A small image diffusion model, trained from scratch: trained on Sentinel-2 satellite tiles (TerraMesh).
Rows from block 6 of a small image diffusion model, named by matrix and row number. Rows with one number belong to one channel. Each number is 128 + 32 x the weight over its row's rms, rounded and kept within 0 to 255. All counts start at 0. Numbers have three digits each.
Before each channel's rows are labels from the 100 images, of 14976 (inputs lightly noised), where the channel reaches its highest value: "responds to" is what is common among them. Only what is clearly more common there than usual is listed. The data: Sentinel-2 satellite tiles (TerraMesh).
# convs0: first 3x3 conv (model.mid.0.convs.0.weight, 128x128x3x3, standardized in use, each kernel summed), inputs 0-63
# convs1: second 3x3 conv (model.mid.0.convs.1.weight, 128x128x3x3, standardized in use, transposed, each kernel summed), outputs 0-63

responds to: crops
convs0.30:161135149107115121158128091094072095157162124092094169080104092187117131093120122131189098096108130104153096145142146175100104098129148135156136103171141115117095171111113129100177115148108112
convs1.30:159152121150179131105148188188210213107125150162155150191144162152147158152159132125112185152186118123131162121113113115167192174134164160140125147120101125151165131171189131159134199127202121

responds to: main land cover: rangeland
convs0.90:133110151081116115141120092113081104155156103076068136086086078148122122078137100104166100075117124095143076165148146178079139134118160155186133070174145121105085197139151122060187135149142131
convs1.90:163164087170165116093128206146194175088103164143139146181126144154130133139101144103092176140186142124086140142101083118142162132096130118157146127146097161118141146128175148140157180099171092

responds to: snow or ice; main land cover: snow or ice
convs0.31:199197184175151162131110153130142091156148194090090221118104091143140106108143157093209151108144134133132094127143138182075131078119098092135153112153157109117082140087125158097122120111067133
convs1.31:116104131118132133161165130173171186157151116190184106164169191111143161175163114167129139171135114151146191115130146109201167196159143167122109183101123118166196116183149118188110162146160146

responds to: water; main land cover: water
convs0.47:091077113094087085076069107186099149067066084123110075095103124073175076114149104084072087109126141116107136166129119153139196185123144171170123131133129142137131165185197126141141180116162137
convs1.47:130141100155150129104113181145172149091092136198182125149156199128144114177127145124077147171175148129090199135106099093209142127120111110136135177117100166139203123120137133194126136101155128

responds to: clouds
convs0.54:095098176084110126181117093153107126167130099102092120109106108144138102103164089127167112098102121076113088172128148160087164154121091133184109083154135112120089192149157094075174149110116143
convs1.54:132150076162126113071093172174154170065074140163158133130137164141165098155131151097065128153160154117080163152081082115167174133106107112162142150138074170130164149127171121163146171082143111

responds to: snow or ice; main land cover: snow or ice
convs0.16:096113097102089081078052141145112144063054100071062101084084067101150069088121108082071089083138137104126110157125130130088181169142131149180135128145126145153093167168178136117153178114163142
convs1.16:101111134128150147176169140112193124169148124191194104196181192094114157182105125180132167179128123183138183109159142093192091131151129123099119182102165134140187095122078146182101080148140127

responds to: crops
convs0.123:172130173152118128133097128111079103153154165103086155068099102111138108099170137102191096095151134117139102129176140196104104095115137119136163099148174105102102140110146182095122164159147128
convs1.123:134137111147167135108136183171219202106115145189176127190149191128144142166129134125100179163174129134117181125113105109196179191126142156134128157117108141143188124179176143177122186117194100

responds to: main land cover: snow or ice
convs0.51:119101106085087098114103063127041133116136092083080125054098088149139125075122107117125070081091136081142104158120112141114163168130163180162126104154126136142105171171148116111163145130131088
convs1.51:132093110090097063077101109180119122073094084107112112119111107152146118111140053095091095115114096076138118145084123132117193130137106109170088120124081070154116171131169089119155151097092149

responds to: snow or ice
convs0.80:075080187093112147220158076151104111184150090146142100121150144122129138154176094187159118153083135131128128159136163145131135135145111133143115117135146118135133147139138096115142130125116161
convs1.80:150187113190149166099110184131163142099094184143141166147127143154144103141119191106102157140162179142079139158116087134142125106092100092146181128164123192105140143101131170139151137095137110

responds to: clouds; main land cover: water
convs0.36:078069158061095118163121065158093104142112069125119089111114122120136104119148073133135097116081125108118113176125145168113160154126120150179105106145135110121116186150150094103166129119130145
convs1.36:135162084167118123071083170155140158064070144146143142115129147149166091142123162093071117141159164110078147163077082119150162126099102107168153138153074177119147158121162124149157160079136107

responds to: clouds; snow or ice
convs0.18:068064176067090139202143062154090106168134072134138083107141133109134126144159083169146094142070129135132124163141161154121158152140123142150110118130146112132128157149147094113142136135129164
convs1.18:154177101185144149089107178123158148087090175147149160142138147158143105147130181111090149148164174144085148158110088129150130104102109097159176143162116187117148154101145168150161150097144115

responds to: snow or ice; main land cover: snow or ice
convs0.126:192196175189167163112115196130171115142141214087086201135098088120136117099145154104185166100187122111133086102141131151072130101124109099124148106117147105119078112111156174093112160125128122
convs1.126:104101095120127109149151138156166176138137108184178093152166186103134152167121108158104133164133111146145188110128144098196159216161144175120104185093120116168190111197146119189104162142165126

responds to: snow or ice
convs0.28:121110126070128125211156074088103084169157069126136137119135124186091156129131107182135107131094138123148111164110165149116098131151161169179123112178110129129117192136108072101201094131121137
convs1.28:142167128165107168082088139135110117087090167113112160105108112148150086118121178087113112118125177124093112168099093160110133086091084077155177105171111163101111158083138155112157125091096123

responds to: snow or ice; main land cover: snow or ice
convs0.100:130125154087129115186129107114116100159141096110113143116117112186121129116149104143148114112121131084114082179112139146085143156119141161228126075182109128104088229157162088063229134111139122
convs1.100:151178114174122154085096160126132120092093175120118169121107120162144092122105177089109130121144167127091116162110085149117123080082087074154174105172117163092117155079133158116163126098106098

responds to: main land cover: rangeland
convs0.113:180127159135123110136099118103075093149160149098084164071094098128130112091153115102190101090140126101149101131167145194108105094122149129147148103161160097111104153111142164097140153161137119
convs1.113:131139116146163137102137177190216201102114146187175130191147188128153141166141133119098177163165129134120182129112104115194192183125140151137130157119109137144188128174182143178123191117186108

responds to: snow or ice; main land cover: snow or ice
convs0.115:158161152180171166146159179154171164153152175182165145167162183135147160173168169151140172171178130143108155102145118088169108111115127103103139136102144138120161092109112154145103126129147131
convs1.115:167162172131164155190166143091129113193184161070076176128091073180103162072114125145187154075144097110165077104184150144078133148133159165136123084132172084112079135154153143077146135177129101

responds to: snow or ice; main land cover: snow or ice
convs0.15:183203190182134170104082165139128110132122208079069204090089077120143084094134172085202129094153144103131089132122135176069143102125087090141158107148147133122074138106144166096125142100086130
convs1.15:124103110118144111158164138135171181151149113175175101169172178109121164164131103169124148165145101143151180099138146095187148204164158178117098181088126111169183107191149120180105161151174120

responds to: snow or ice; main land cover: snow or ice
convs0.24:080102132128105134095096124154133108099089124088082078123086085026150081106134125086097121097108151140125106144163141161089152099125094084092153102112167145123103098099130166092061134138106149
convs1.24:125132080143172127159168172140206190146145134167177120207176168132121168166112130179114181168164128165127167128140128076173144174145156164149121176129123150142167139167145130173148158139182114

responds to: clouds
convs0.62:077100164087112135162120105166143097133095099130120103141115129118141097128155094128120126122094138115104125179122141162118164153125094127159122112141131118128125164144143099114148121107124155
convs1.62:129167106172102146079076153159124138076072156138133152099119137148174076136137179088090105134135179120080137178086087141139154106092087091162168126169090179109137161101148134137155146078110120

responds to: snow or ice; main land cover: snow or ice
convs0.112:164200157179137154060070188145176122088089197070068191113082062107145079091112154076152143093172130089129074126097118156049179128125095102151153100129118119132057142128174168085127162095117119
convs1.112:116088099104143093170175131113164159164163099151153090172161153108108179145110086179126146148138093137160153093148154093157120195167167183112087161082132098160154104187129110156105142162178119

responds to: main land cover: snow or ice
convs0.35:098103122114078117105093074151060148107118107083082115059097085117153107076139127105116071082089147077129093170112099148102182177120145178168133096155123146131095176179176126098157159113128093
convs1.35:163158113161152114039116183180182183048085156156147156168131159151142135140135130083081157146171117096108169131105083119177205157122117113147128152116104120158170139149181137167126170091141111

responds to: snow or ice
convs0.95:137114115070149105187152107098119078158161084122120146120113120203104147116130087149127125112122138106134108171131157147119106109126163156202127097181121123102119209113111097092233107145130135
convs1.95:136166119165106162068085148137120128077076162128125151113114128137145083127111179081102115126129171123078123161097080152124133093085086079148170113159107173103124146089139154123147130083105103

responds to: snow or ice; main land cover: snow or ice
convs0.119:174162116154192134170186176083191150166167151160165157203159161206092189155113131170135190158181103150123138094147137076150077115128167135130117129122136116118148122117097132126163103143165116
convs1.119:133146174125114169128120104126094106143142147057062153092080055143131118078150156101166111078099139118120059133128124160050115102095119118124147061152132132089058133110124118056133114128094139

responds to: water; main land cover: water
convs0.53:086084102115100092063069134182128153063063099129112065111108129042168077126154110077064104118136145133110145153132120134142171154128127137138132135122132153144145134153172142141108174117158146
convs1.53:149153074157171117139147197142189188119125135159160151171150161177141154147122137154092159150191125125121160130127124069172144183140161174153115162127097141136162141178143106167158146131193094

responds to: main land cover: snow or ice
convs0.39:111087110085098091114104071134058138117132085061051106068082068122127114060139088100123083065095127090154100148145136152103163171143166184144120102135146120157097154177162118105143159143142113
convs1.39:137108106109106071073095133171119142070093102119120121109116124145140107111129078093092101118131104071126137135092111113135207157140127142158094136114085094167133151160193098141139167098129106

responds to: snow or ice; main land cover: snow or ice
convs0.57:102096053086109078084105122123123175069079076132140085121135132122113122131084092120052105136127114128122145132084109076145175204139159184165100149119084136156143154197175094153156165099170112
convs1.57:119087145069117105190167072106075087190190091100112113105127100121108165111138080163176106114094093120182104112158181127100111132157157158114097122116147070133101122141107097108120101177109149

responds to: snow or ice; main land cover: snow or ice
convs0.127:186206170201177169101120204136198099135138221109105203160114105119136125121143167100182187121182128123128106102131128153093130092128106091114155125126144117126096105100141180113105140118114134
convs1.127:111096113116134114164164131138162168156152113175172092158166178097120164163126098166122140162133097142155177095143153098183144199168151174110093177080132099169180100187140120177094152154161128

responds to: snow or ice; main land cover: snow or ice
convs0.101:136165105175123105065065188128166132082076166088092126111098075078119068117116122078103127114159113107117095105105123109070155107125079081123130113100106117123085104109160147090097166091110133
convs1.101:120111090120177108177188158105209157168161117161168108216169164117106188150099109185122187155155111148155158103166152087166100163162162159107108169099150116146160103155101130163112120166186103

responds to: main land cover: snow or ice
convs0.20:164193088149156125125151156116153153128148157133135186146129132186132161120093158121133149129144127105114118136093099106130128106110123113147133115152094142115123147104110121121154110107104065
convs1.20:121096156089138112174149122133129136177162099129127101128133129112104146129145091149173134125127084144166130088173180107124133161161150163102089137097172096153130099163130123124106134165139164

responds to: snow or ice; main land cover: snow or ice
convs0.118:087089087119095083064061143144131143060058104107098071108092105050149074110129111072055099103140145129112132153143116134127163160120132141152140129130139146128132144159176147129118182128173136
convs1.118:108120101135172130156165171117215160144134119196193109208172196118119161180102126168104184179157132171122184119151125083197103145138138131115126175115146147131189108133106143184122112136176113

responds to: water; main land cover: water; clouds
convs0.4:124144172166156186144149153137164125151138168157150127160141154077127129164152155136140167156145130164116136093156132127130097095118096079061140126094159119114137061092099156124057112138112147
convs1.4:141160115149140140135137150178149211126133144153154154141150153178175135150187164156115138148152155132129157152104130116161203190140149173184148154151096160144159170186207119157175216131188136

responds to: main land cover: rangeland
convs0.2:117110164082120134190147076094093098185172102101102139097104099161100144099127099145177109102102114114140074145151155170089116132118156152166123073161148097096086182133121104064179116154133133
convs1.2:173185110184161147082118194152176176082100180142141171157129142176145122142139172099098165143185156124089140149090083129141156130099127117166162131158092169121140156127178150141167180096162110

responds to: water; clouds
convs0.52:091082142075108110150121081142089088138126077088077106104094087137129107081144083126133101085092139085122087187133134168095145146118124154186123084165137124114090199148133108084185125128125120
convs1.52:154167092169139126069096183153155155068081153139137154133122140160160103134120159088077137134173162110078140161087077127143164121095113111168156129152085173115140158118166137140159158083141101

responds to: clouds; snow or ice
convs0.99:167175115173183150099145189130194166112128170151145155184132150163131158140117161114106181142186117140090134097123083080148127151094153140127135123114120130108139113145134150136137135111168093
convs1.99:098108174088105128172141076104084075183167106078085107098102079099105135093140107132184104092075107138150087115164153142079131123125124132108113093120164096111087116128113105084108104154081159

responds to: main land cover: rangeland
convs0.23:131108152072129125158143081078085090167167098086088140099095086165087143091124087121173112090114118115153083151154150169085104117122169146171127080167150105101090183121118115070184117162144127
convs1.23:163170093164139115077115186169161185072093147134133159146126134183148125135140155102081138137179146106091132149081088122131179138103133127176151128158075161125130164136194126135177194095167117