Rows from block 3 of a small image diffusion model, named by matrix and row number. Rows with one number belong to one channel. Each number is 50 + 10 x the weight over its row's rms, rounded and kept within 0 to 99. All counts start at 0. After the name is the row's rms in percent of the matrix's.
After each channel's rows are labels from the 100 images, of 14976 (inputs lightly noised), where the channel reaches its highest value: "responds to" is what is common among them; "peak on" is the class under the peak. Only what is clearly more common there than usual is listed. The data: Sentinel-2 satellite tiles (TerraMesh). In brackets: how many of the 100.
# convs0: first 3x3 conv (model.enc.1.0.convs.0.weight, 128x128x3x3, standardized in use, each kernel summed), inputs 0-63
# convs1: second 3x3 conv (model.enc.1.0.convs.1.weight, 128x128x3x3, standardized in use, transposed, each kernel summed), outputs 0-63

convs0.47 082:40 56 49 49 47 48 47 51 55 48 54 47 46 50 50 61 51 50 64 54 61 46 60 53 44 45 55 73 49 50 58 65 60 42 53 42 45 47 46 40 49 41 47 40 60 48 40 38 34 48 43 42 41 55 51 44 53 46 53 63 45 52 42 48
convs1.47 114:32 52 51 54 49 46 52 50 55 44 55 45 47 45 52 57 53 53 63 56 65 53 53 69 40 47 56 60 53 62 46 54 65 50 50 35 48 29 32 45 47 56 49 42 59 56 39 45 54 72 42 33 52 61 58 44 49 57 53 62 51 64 59 51
responds to: snow or ice (43)
peak on: snow or ice (38)

convs0.49 101:51 57 49 46 48 41 46 35 59 38 50 44 32 38 51 62 43 52 43 41 56 39 39 40 51 46 57 56 51 47 47 59 57 44 60 43 51 43 47 44 48 62 57 37 52 63 29 34 51 55 37 52 58 55 63 49 55 58 68 59 55 46 46 62
convs1.49 114:45 51 49 42 52 52 47 70 56 53 44 53 61 51 52 64 49 53 54 59 32 50 62 54 51 52 56 66 52 50 51 49 64 52 42 59 47 52 46 60 46 30 52 54 69 47 58 63 39 44 61 48 42 63 50 52 53 44 46 64 48 56 56 42
responds to: water (68); flooded vegetation (31)
peak on: water (31)

convs0.44 073:43 57 46 51 45 47 51 38 58 46 57 44 46 48 47 65 48 48 49 43 61 47 40 49 43 42 58 71 47 50 54 66 52 38 51 38 44 42 46 37 40 55 46 34 50 57 31 32 39 54 39 46 52 48 57 40 48 56 67 57 48 44 38 57
convs1.44 086:25 52 54 46 59 48 45 49 60 45 47 50 50 45 56 65 64 58 64 50 59 48 52 82 49 56 59 67 54 64 42 54 67 58 44 40 44 36 32 41 48 47 43 39 64 56 40 45 50 64 51 41 42 62 54 46 49 55 45 67 40 65 56 48
responds to: snow or ice (54); main land cover: snow or ice (34)
peak on: snow or ice (48)

convs0.9 077:60 55 47 60 49 49 67 38 47 58 54 46 45 46 49 47 46 46 51 57 46 46 50 45 53 49 49 41 49 42 44 42 35 39 39 62 47 70 68 54 37 40 43 47 33 46 53 49 60 49 47 50 51 38 47 47 47 40 48 37 36 36 47 39
convs1.9 096:73 50 45 46 45 56 42 38 40 49 49 49 48 44 44 38 43 42 30 34 42 53 47 33 58 49 43 35 42 39 44 42 26 51 48 63 45 59 62 52 52 45 36 60 36 52 61 44 50 35 55 73 53 37 45 54 39 49 48 37 43 31 35 49
responds to: built area (66); crops (65)
peak on: trees (41)

convs0.14 101:43 39 44 41 48 50 43 47 38 59 42 46 49 52 42 40 46 38 50 37 24 45 46 51 46 48 41 41 44 46 47 36 43 53 37 51 46 64 67 45 45 28 38 47 45 44 51 47 48 55 47 60 47 40 39 43 37 44 44 43 45 47 43 38
convs1.14 133:40 37 46 58 44 33 57 48 32 55 57 49 51 51 42 21 40 43 55 57 56 50 48 53 35 45 31 23 44 50 46 40 40 50 50 57 52 63 64 60 50 56 48 56 40 43 57 58 51 59 52 43 52 45 45 53 54 48 46 38 46 54 58 48
responds to: clouds (35)
peak on: clouds (32)

convs0.23 093:40 43 48 48 50 41 48 53 40 66 48 50 57 63 47 41 35 43 56 44 38 56 39 58 48 52 39 41 47 47 53 39 42 37 35 53 47 66 66 49 31 33 45 48 40 50 51 47 48 67 56 57 48 39 45 47 41 53 49 39 61 54 46 36
convs1.23 113:39 51 39 71 46 41 63 47 37 45 68 51 49 52 38 33 41 35 62 55 61 54 45 67 38 42 37 37 41 49 39 38 43 48 54 55 52 62 68 60 54 58 32 58 50 37 62 56 39 69 50 48 49 52 43 49 45 45 44 48 36 60 57 53
responds to: clouds (38)
peak on: clouds (33)

convs0.72 073:34 38 47 25 47 51 22 31 40 40 34 49 40 33 45 40 45 46 34 27 33 40 37 44 43 48 41 38 43 50 31 40 53 65 61 59 63 58 57 59 74 57 47 69 56 52 68 59 50 73 66 55 46 56 51 62 51 52 48 61 51 57 57 56
convs1.72 102:26 44 44 65 38 17 59 51 32 53 63 37 51 50 36 34 50 43 65 59 63 56 54 70 24 37 30 42 42 54 43 50 61 53 48 53 47 50 47 61 49 50 37 58 55 44 59 60 42 60 51 24 51 57 38 49 52 50 49 57 37 65 68 53
responds to: clouds (48)
peak on: clouds (43); snow or ice (32)

convs0.56 103:50 56 49 45 49 39 44 34 58 39 49 44 30 36 51 61 42 52 43 40 56 39 40 40 51 47 56 55 51 47 45 58 57 48 61 43 51 43 47 45 50 64 58 39 53 63 30 35 52 55 38 52 59 55 64 50 57 59 69 60 55 46 47 63
convs1.56 104:45 51 50 41 54 53 46 67 58 53 44 52 57 53 53 66 51 54 54 57 32 50 63 54 52 53 57 68 53 50 51 50 62 52 41 58 45 52 45 57 45 28 50 53 68 49 58 62 38 43 60 49 42 61 50 50 52 44 47 63 45 56 56 42
responds to: water (66); flooded vegetation (32)
peak on: water (30)

convs0.124 086:56 56 56 36 56 58 22 42 54 38 40 53 40 35 58 53 51 55 45 29 49 46 38 47 62 55 55 47 56 49 37 48 50 41 41 46 38 52 58 41 35 45 45 37 44 72 40 40 50 57 44 69 66 43 60 39 43 68 62 43 48 53 45 63
convs1.124 069:51 48 57 49 67 50 54 29 54 44 39 57 43 43 59 52 45 55 31 42 57 42 14 54 57 57 53 45 61 59 40 47 47 50 53 51 56 49 49 42 53 52 64 28 42 42 25 43 52 65 55 41 45 53 52 55 60 44 41 38 61 35 40 47
responds to: main land cover: snow or ice (35)
peak on: snow or ice (37)

convs0.112 090:63 59 64 48 65 56 32 37 58 44 48 61 47 38 64 56 57 62 41 30 57 52 40 45 67 63 58 51 63 57 44 55 45 42 37 45 39 49 57 41 31 49 39 37 42 66 37 34 51 49 42 67 65 38 53 40 43 70 55 44 38 41 38 57
convs1.112 058:65 52 64 44 71 57 48 32 58 37 35 54 34 35 65 58 52 61 26 44 42 43 16 51 65 60 57 48 67 70 39 49 51 55 54 54 60 46 46 46 53 48 69 36 45 56 32 43 52 58 57 51 57 58 67 62 64 58 55 40 75 39 44 48
responds to: snow or ice (46); main land cover: snow or ice (39)
peak on: snow or ice (41)

convs0.106 093:64 57 62 52 65 49 40 31 53 47 50 60 46 38 61 51 49 60 45 36 63 56 37 48 65 62 52 44 61 57 43 52 41 44 38 49 40 52 60 43 31 54 41 40 36 63 39 37 56 52 44 67 71 34 55 41 45 70 58 39 36 39 41 55
convs1.106 061:51 51 65 49 75 57 49 46 61 52 36 57 48 51 68 62 59 67 37 44 34 36 32 54 68 64 63 57 68 70 52 54 53 62 55 58 60 58 54 45 56 46 69 34 48 54 34 47 56 56 63 49 48 55 61 62 62 50 49 40 71 43 46 48
responds to: snow or ice (52); main land cover: snow or ice (47)
peak on: snow or ice (47)

convs0.123 079:61 55 65 38 67 61 21 39 54 40 43 63 44 34 64 52 54 60 46 31 54 53 44 47 66 65 55 46 62 57 38 52 49 45 37 45 35 51 57 40 35 39 42 40 45 67 43 41 47 53 47 68 62 41 55 38 41 73 55 46 44 52 45 56
convs1.123 073:56 52 60 52 67 51 53 23 55 46 44 58 43 43 63 53 47 57 29 39 53 44 10 51 60 60 53 44 64 59 44 49 44 47 53 49 53 50 52 41 48 58 63 26 39 47 25 41 50 64 51 50 48 51 55 51 56 52 43 35 61 34 39 50
responds to: snow or ice (50); main land cover: snow or ice (40)
peak on: snow or ice (45)