From a checkpoint of a small image diffusion model.
Model: 4.32M parameters, arch unet, widths [64, 128, 128].
Data: trained on Sentinel-2 satellite tiles (TerraMesh), 145000 training examples, 5.5 epochs.
Rows from block 3 of a small image diffusion model, named by matrix and row number. Rows with one number belong to one channel. Each number is 128 + 32 x the weight over its row's rms, rounded and kept within 0 to 255. All counts start at 0. Numbers have three digits each. After the name is the row's rms in percent of the matrix's.
After each channel's rows are labels from the 100 images, of 14976 (inputs lightly noised), where the channel reaches its highest value: "colour at peak" is the nearest of a few named colours to the mean colour under the peak. Only what is clearly more common there than usual is listed. The data: Sentinel-2 satellite tiles (TerraMesh).
# convs0: first 3x3 conv (model.enc.1.0.convs.0.weight, 128x128x3x3, standardized in use, each kernel summed), inputs 0-63
# convs1: second 3x3 conv (model.enc.1.0.convs.1.weight, 128x128x3x3, standardized in use, transposed, each kernel summed), outputs 0-63

convs0.86 076:110093091116098089152117099133095098104130097090091096161193120120128120102101092119095101113110143111151150172130117166159159133180133073173159148162167088089145112180148074081139131170174098
convs1.86 071:126161114121086149112175116144151133159143100139136112153161075164228134098104133143108107137104157150090131096123124165097053104156173131181166069051133133121125113106134124132164091173159110
colour at peak: black

convs0.48 091:142152130142126143133157143117142131128134132164145127187190184135171134131125152211132121152169155081127089080098094090110123098085155109082078091073087103100143126105118112136167086115100108
convs1.48 131:144150172111148132098133159119159139130132161179132176117111148143140128145149155174165158161149150116109083109076084079103132153087143165079089151128089114139134158099119161164153156106097116
colour at peak: black

convs0.3 112:142124159138171181121129125173136177189143142112153143113092106161115158151175133095148163116105086122090140105197193116096118091113095121133131123135126162130087101102098139102083099119116109
convs1.3 050:082132132130120085146219109093155127132164126101132119169205163143148139089119105122137140190146138151097088081164162115088084147092153101119161079116049101124163113068168129174130114148174124
colour at peak: grey

convs0.77 114:114105105081112072091075094083082101049069112085057109092114111091085074123109088077100081070097153145180172198147142178179216144181154123167152170156169124141152142194174125139168138139160139
convs1.77 123:064124100131062117130193110133135114150142089123125112186190114157208144031089109140100123131124190151107152123125110170120090138160176140177180122105149064129166149141147145131176128207203123
colour at peak: white

convs0.93 128:112105110084117060097078091083092106052072115082049112104121117097084084122110081072108086074094154143179172200147144177172212149181153113165150163157171123138153134191178123132170142141160131
convs1.93 150:053123104132058123128195112143149119170173090122129112185177098152211145022090118134101129150116188158111154120136122168116093134157175131177185121105149064127155139136142134133172135203200123
colour at peak: white

convs0.119 106:161163184112181170065114164100140183136106188161160183132080140161115154174180167133183171126147113113081102071119126088082077096093107177109100109139101169158103119084081193137100115136107138
convs1.119 084:213129142153169129154015144123109134108101145141125142000092121081000098168140140133148138120152108098162129148119125113148145153100101119079084133141142130083146148148165115113107166024059156
colour at peak: pink

convs0.114 106:178161171138173135111069148121135155116100169140134163097089155138085109186163145114164142112138089088107126113135155113071139105094068172093083141124103189179076138113120192147091081074100144
convs1.114 073:153122167136196157139135172143102137124124159164167153093096074079076081192161183148166163159171106128165165189173173134165110197126106126120127174115175150112127142181164100139087200105103141
colour at peak: pink

convs0.71 107:093107112129104152143240118140131120169166104126155110190182113146201176094110126154110137157123151132117107120101086124140098124141156063153152089110128066065151076122121066068133129179150080
convs1.71 043:084123145131085107135156107137152139143112120129168148174132178174188167069120120139122131150180107156105162082170148163095083124139107143172170106126084116141073143074086148155125122161190149
colour at peak: pink; white

convs0.111 149:151152163148153203132162168139156169180156156172186165159150129171170171147163181154158174150157115136074107067111100111112008103117123129135135098112118122106121100087084126104102114134119100
convs1.111 154:163138158122145134109084139112131142114104151132130153088056140113091111170151140122147131115137086085129105117106118078112186122090087162080038144134109158125094147113107136140105138051032139
colour at peak: brown

convs0.117 109:170160162139164129118060148118133149117092164140125158080088154124075097182155143106159129104138093083118128124137155118081147114097066177095086145124104188179083144121128195151098090069105150
convs1.117 083:121124159116180167125163175138075139124142162161183146134124070097100117188159177152160153165157127139144159168193181125149104199117120126121143154110173145111127132163157102136098204136130130
colour at peak: pink

convs0.89 104:111111116098121057111080099102101113061089122091052119118134131102079088123113086083116103086105151131180168199141137177171220143184141102165149167161171117133153135198179118128162134141159127
convs1.89 107:086138107130061142127197122141150130176160095134142111163164059143231132055097133147106120139122165149107145106136126166113070115158175129183191096076139113116142131119126123123167117179189124
colour at peak: black

convs0.87 119:103098098086101071095084082096082086058086101082058095113120116096088080112097081092096070090086151138167167191142143175167200142191151104175158158163182114135148129186170109128163138144163124
convs1.87 132:035124108140074120137188114141150123147150100123132118197181115157214155033100117141108142142119193149110138117122106158120093134151173134166168111112128070129168143133137142128173134208208122
colour at peak: white; pink

convs0.24 115:139122158136171178120134124170135176190143141110151141113092105159116162149174130093147164115104085123090139104197191116095116093111095120132133121136126159128087099101097139100081101123118108
convs1.24 051:098139137123106091125180099119167110111168108094155111165192166154159128072099098120128134207155112162116122096192195148098096146118123103142171088116063092144122114074152133178120127142185133
colour at peak: grey

convs0.85 057:162113088109103081158079121094090104071079116107080116118193130100116092123109108111101103071135116072165154166141119158147146136156099123152123186169147132086146157197140098102113130155154142
convs1.85 086:157135100115075133121167088148139120131144087094116084111161100136184093097097099104095086136095146139125142141118120175136101143186168075197183098050152124111143086145168100108168141134153108
colour at peak: black

convs0.35 112:152157131132130153117143152122131135123124134164163127173177162127163128143131163195132125140165152102130091094114117093123130090096148118082078097072073130105148124110115122127161080115101128
convs1.35 167:160139146108129128093121142107137116104130140160125151097093138138138105138130140164141129136136157123113071106047059083111133146100150153083091141117101108136139148104119145159164147104094116
colour at peak: black

convs0.36 129:120131118108104163109168147092125114141134118163168126129113106117177130114109158183119119137148166151137082111078084096136111142098178133096115089118106112112168126099120118135154163156120133
convs1.36 048:118134167137125114127150150186138133187137147161206174144154175155174131113145150172142139189186122134100144088162138145096097114118115165143161133124120097129068149094097155143137123110130140
colour at peak: grey

convs0.79 045:142107107113108102156134111106093111101117115093110112136213104100172090121119108122110098095116143104159131160106086153165127131175139072166144146121151089057160112186139058069148127156160090
convs1.79 071:160136097118069129112165096149130114139124081102123092112162099146218090096096102110090088118102149140118157126127120185127086121189157094197176102030151129112125092134146113099161109129152122
colour at peak: black

convs0.19 118:138121156136169179120140124170136176194145140111151140114093104160120163146172130094146164116105086126089139103196190116096114093111098119133134119134126157126088097099096137098082103126118107
convs1.19 051:103128128104103111113194095093161099109162087097180098174188171165175147088096109123107123159157110171114116096193189134094100126127121100156165102120075139150105105070124133184118117162180136
colour at peak: grey

convs0.60 079:076149120105113118096124142111133111106130124163134125150111153105156118099100146199121120146172162124136103118118116092123111122094171132093090086122113100117140128111137132152176116134097130
convs1.60 113:072149140154124114144134145134166118130132138163137144167140180143146187096123147174145168134142175131117082119068075111114141123102155148096120120187099072130154132104126149132163125164154124
colour at peak: white; pink

convs0.52 098:075136116111113122108148132128136113117146114152133113176134138111171134100105136188115120159162165141135110113134129100137080126106175111113116077133126109092149110106134112128168131155118112
convs1.52 138:090151130149113113140131157118161116108121138163140151159154181133143163095116155169141156130156172116134083124059061123125154133116154157106127128186099079129166160123133146138168135158153139
colour at peak: pink; white

convs0.5 116:141124159137172183121138127171137178194145142113155143114092106161121165150175134096149166117107086124090137103192188114095114093110096120131131119134124159127089097099096138098081102123116108
convs1.5 050:093142128109105096123191104103159112107143106103153107175201169146154129089100107126112125186138123169105117093180185148099092139119143095138168086116066112130133110079151117185136115151175121
colour at peak: grey

convs0.21 112:145126162140173185120124127175139176189145145115155145111088108162113161155176136096151164118106083124087137106192191116094119089114092122133131122137126163132084101102098140104080098115115109
convs1.21 049:069141124138102091149207121096137129133136123110106130180215167120129145089107106135127125195144156112105086096148146133106089136104159117124161091120042100119175143099148108160140100169182123
colour at peak: grey; pink

convs0.38 121:122134120109106161109162150091127115138132121167166129128111110116171129116110161185121120137152165149139081111078085094133114144095175137092111091120104114115166129098121122139154164153118136
convs1.38 040:104110148125124085123147137174149128163149128166186160147140187164185123103138136178116127173190133129097161089146114136080114122111122182133157148131124123144073167085088168161154136120131143
colour at peak: grey

convs0.51 113:121165138135133141110106166130141132117110148179164141156145163109166126133127170193146134143174152124137099090121119096143130095096156131087081086078069116118156134099114142137168068103094152
convs1.51 120:156124125122126117114116133109143095091117124151100140099088151136133115120117129166124130130142154105125075129050058090124129148115141141088094150128108085121142153121123134144157164104098123
colour at peak: black

convs0.88 098:074082116024118124025076090072062124096065112093089109082063048090074116113121095078105114055079155166156156159151154148183150124176165148177157134183169162118157136157134142138171146169151143
convs1.88 135:085087091132082038136128052117138069098124067070104092167163167148138163056073038109081113103114174151125140123118108160130136123154155106157159112138139056134164102130150126130158107172178133
colour at peak: white; pink

convs0.40 080:081146119115120119106130143118140118114119128160139128165138152108175138105106145201124129149174164129134117109128124104137085116109171118112109102110117107099145120117133127132173107138108120
convs1.40 126:086144125157117111153127139115160109117120127142132136160147194139137173091108138156134161121150163119136062130063075113126160121108149141096118117197085079136158141111120150138160133157150141
colour at peak: white; pink

convs0.76 123:110107111083117060096078093080092106053072116086049113103117123101078087120110084069109091073097149143181173196144138175174215146180149115165149166160170120138152138194175124135164141142158135
convs1.76 150:066123103134056126130192117139145115152193092126131111180182094151211139023087121141103124144123189157112151122129116170118092134157179129176186120103150072127161138136146134135176133199200124
colour at peak: white

convs0.25 113:142124160137172180121132125171136178189142143111152143112092106159116159151176132093149164115105084123090139105196191116096117093111094122131131122135125161130087100101098141102081100121117109
convs1.25 050:100152133132104078134191109119184132145143114101140110164191166151149120095099111119129128211148109165118117101183184153103090137124138095152181077112066075134125097081160126177125122138179128
colour at peak: grey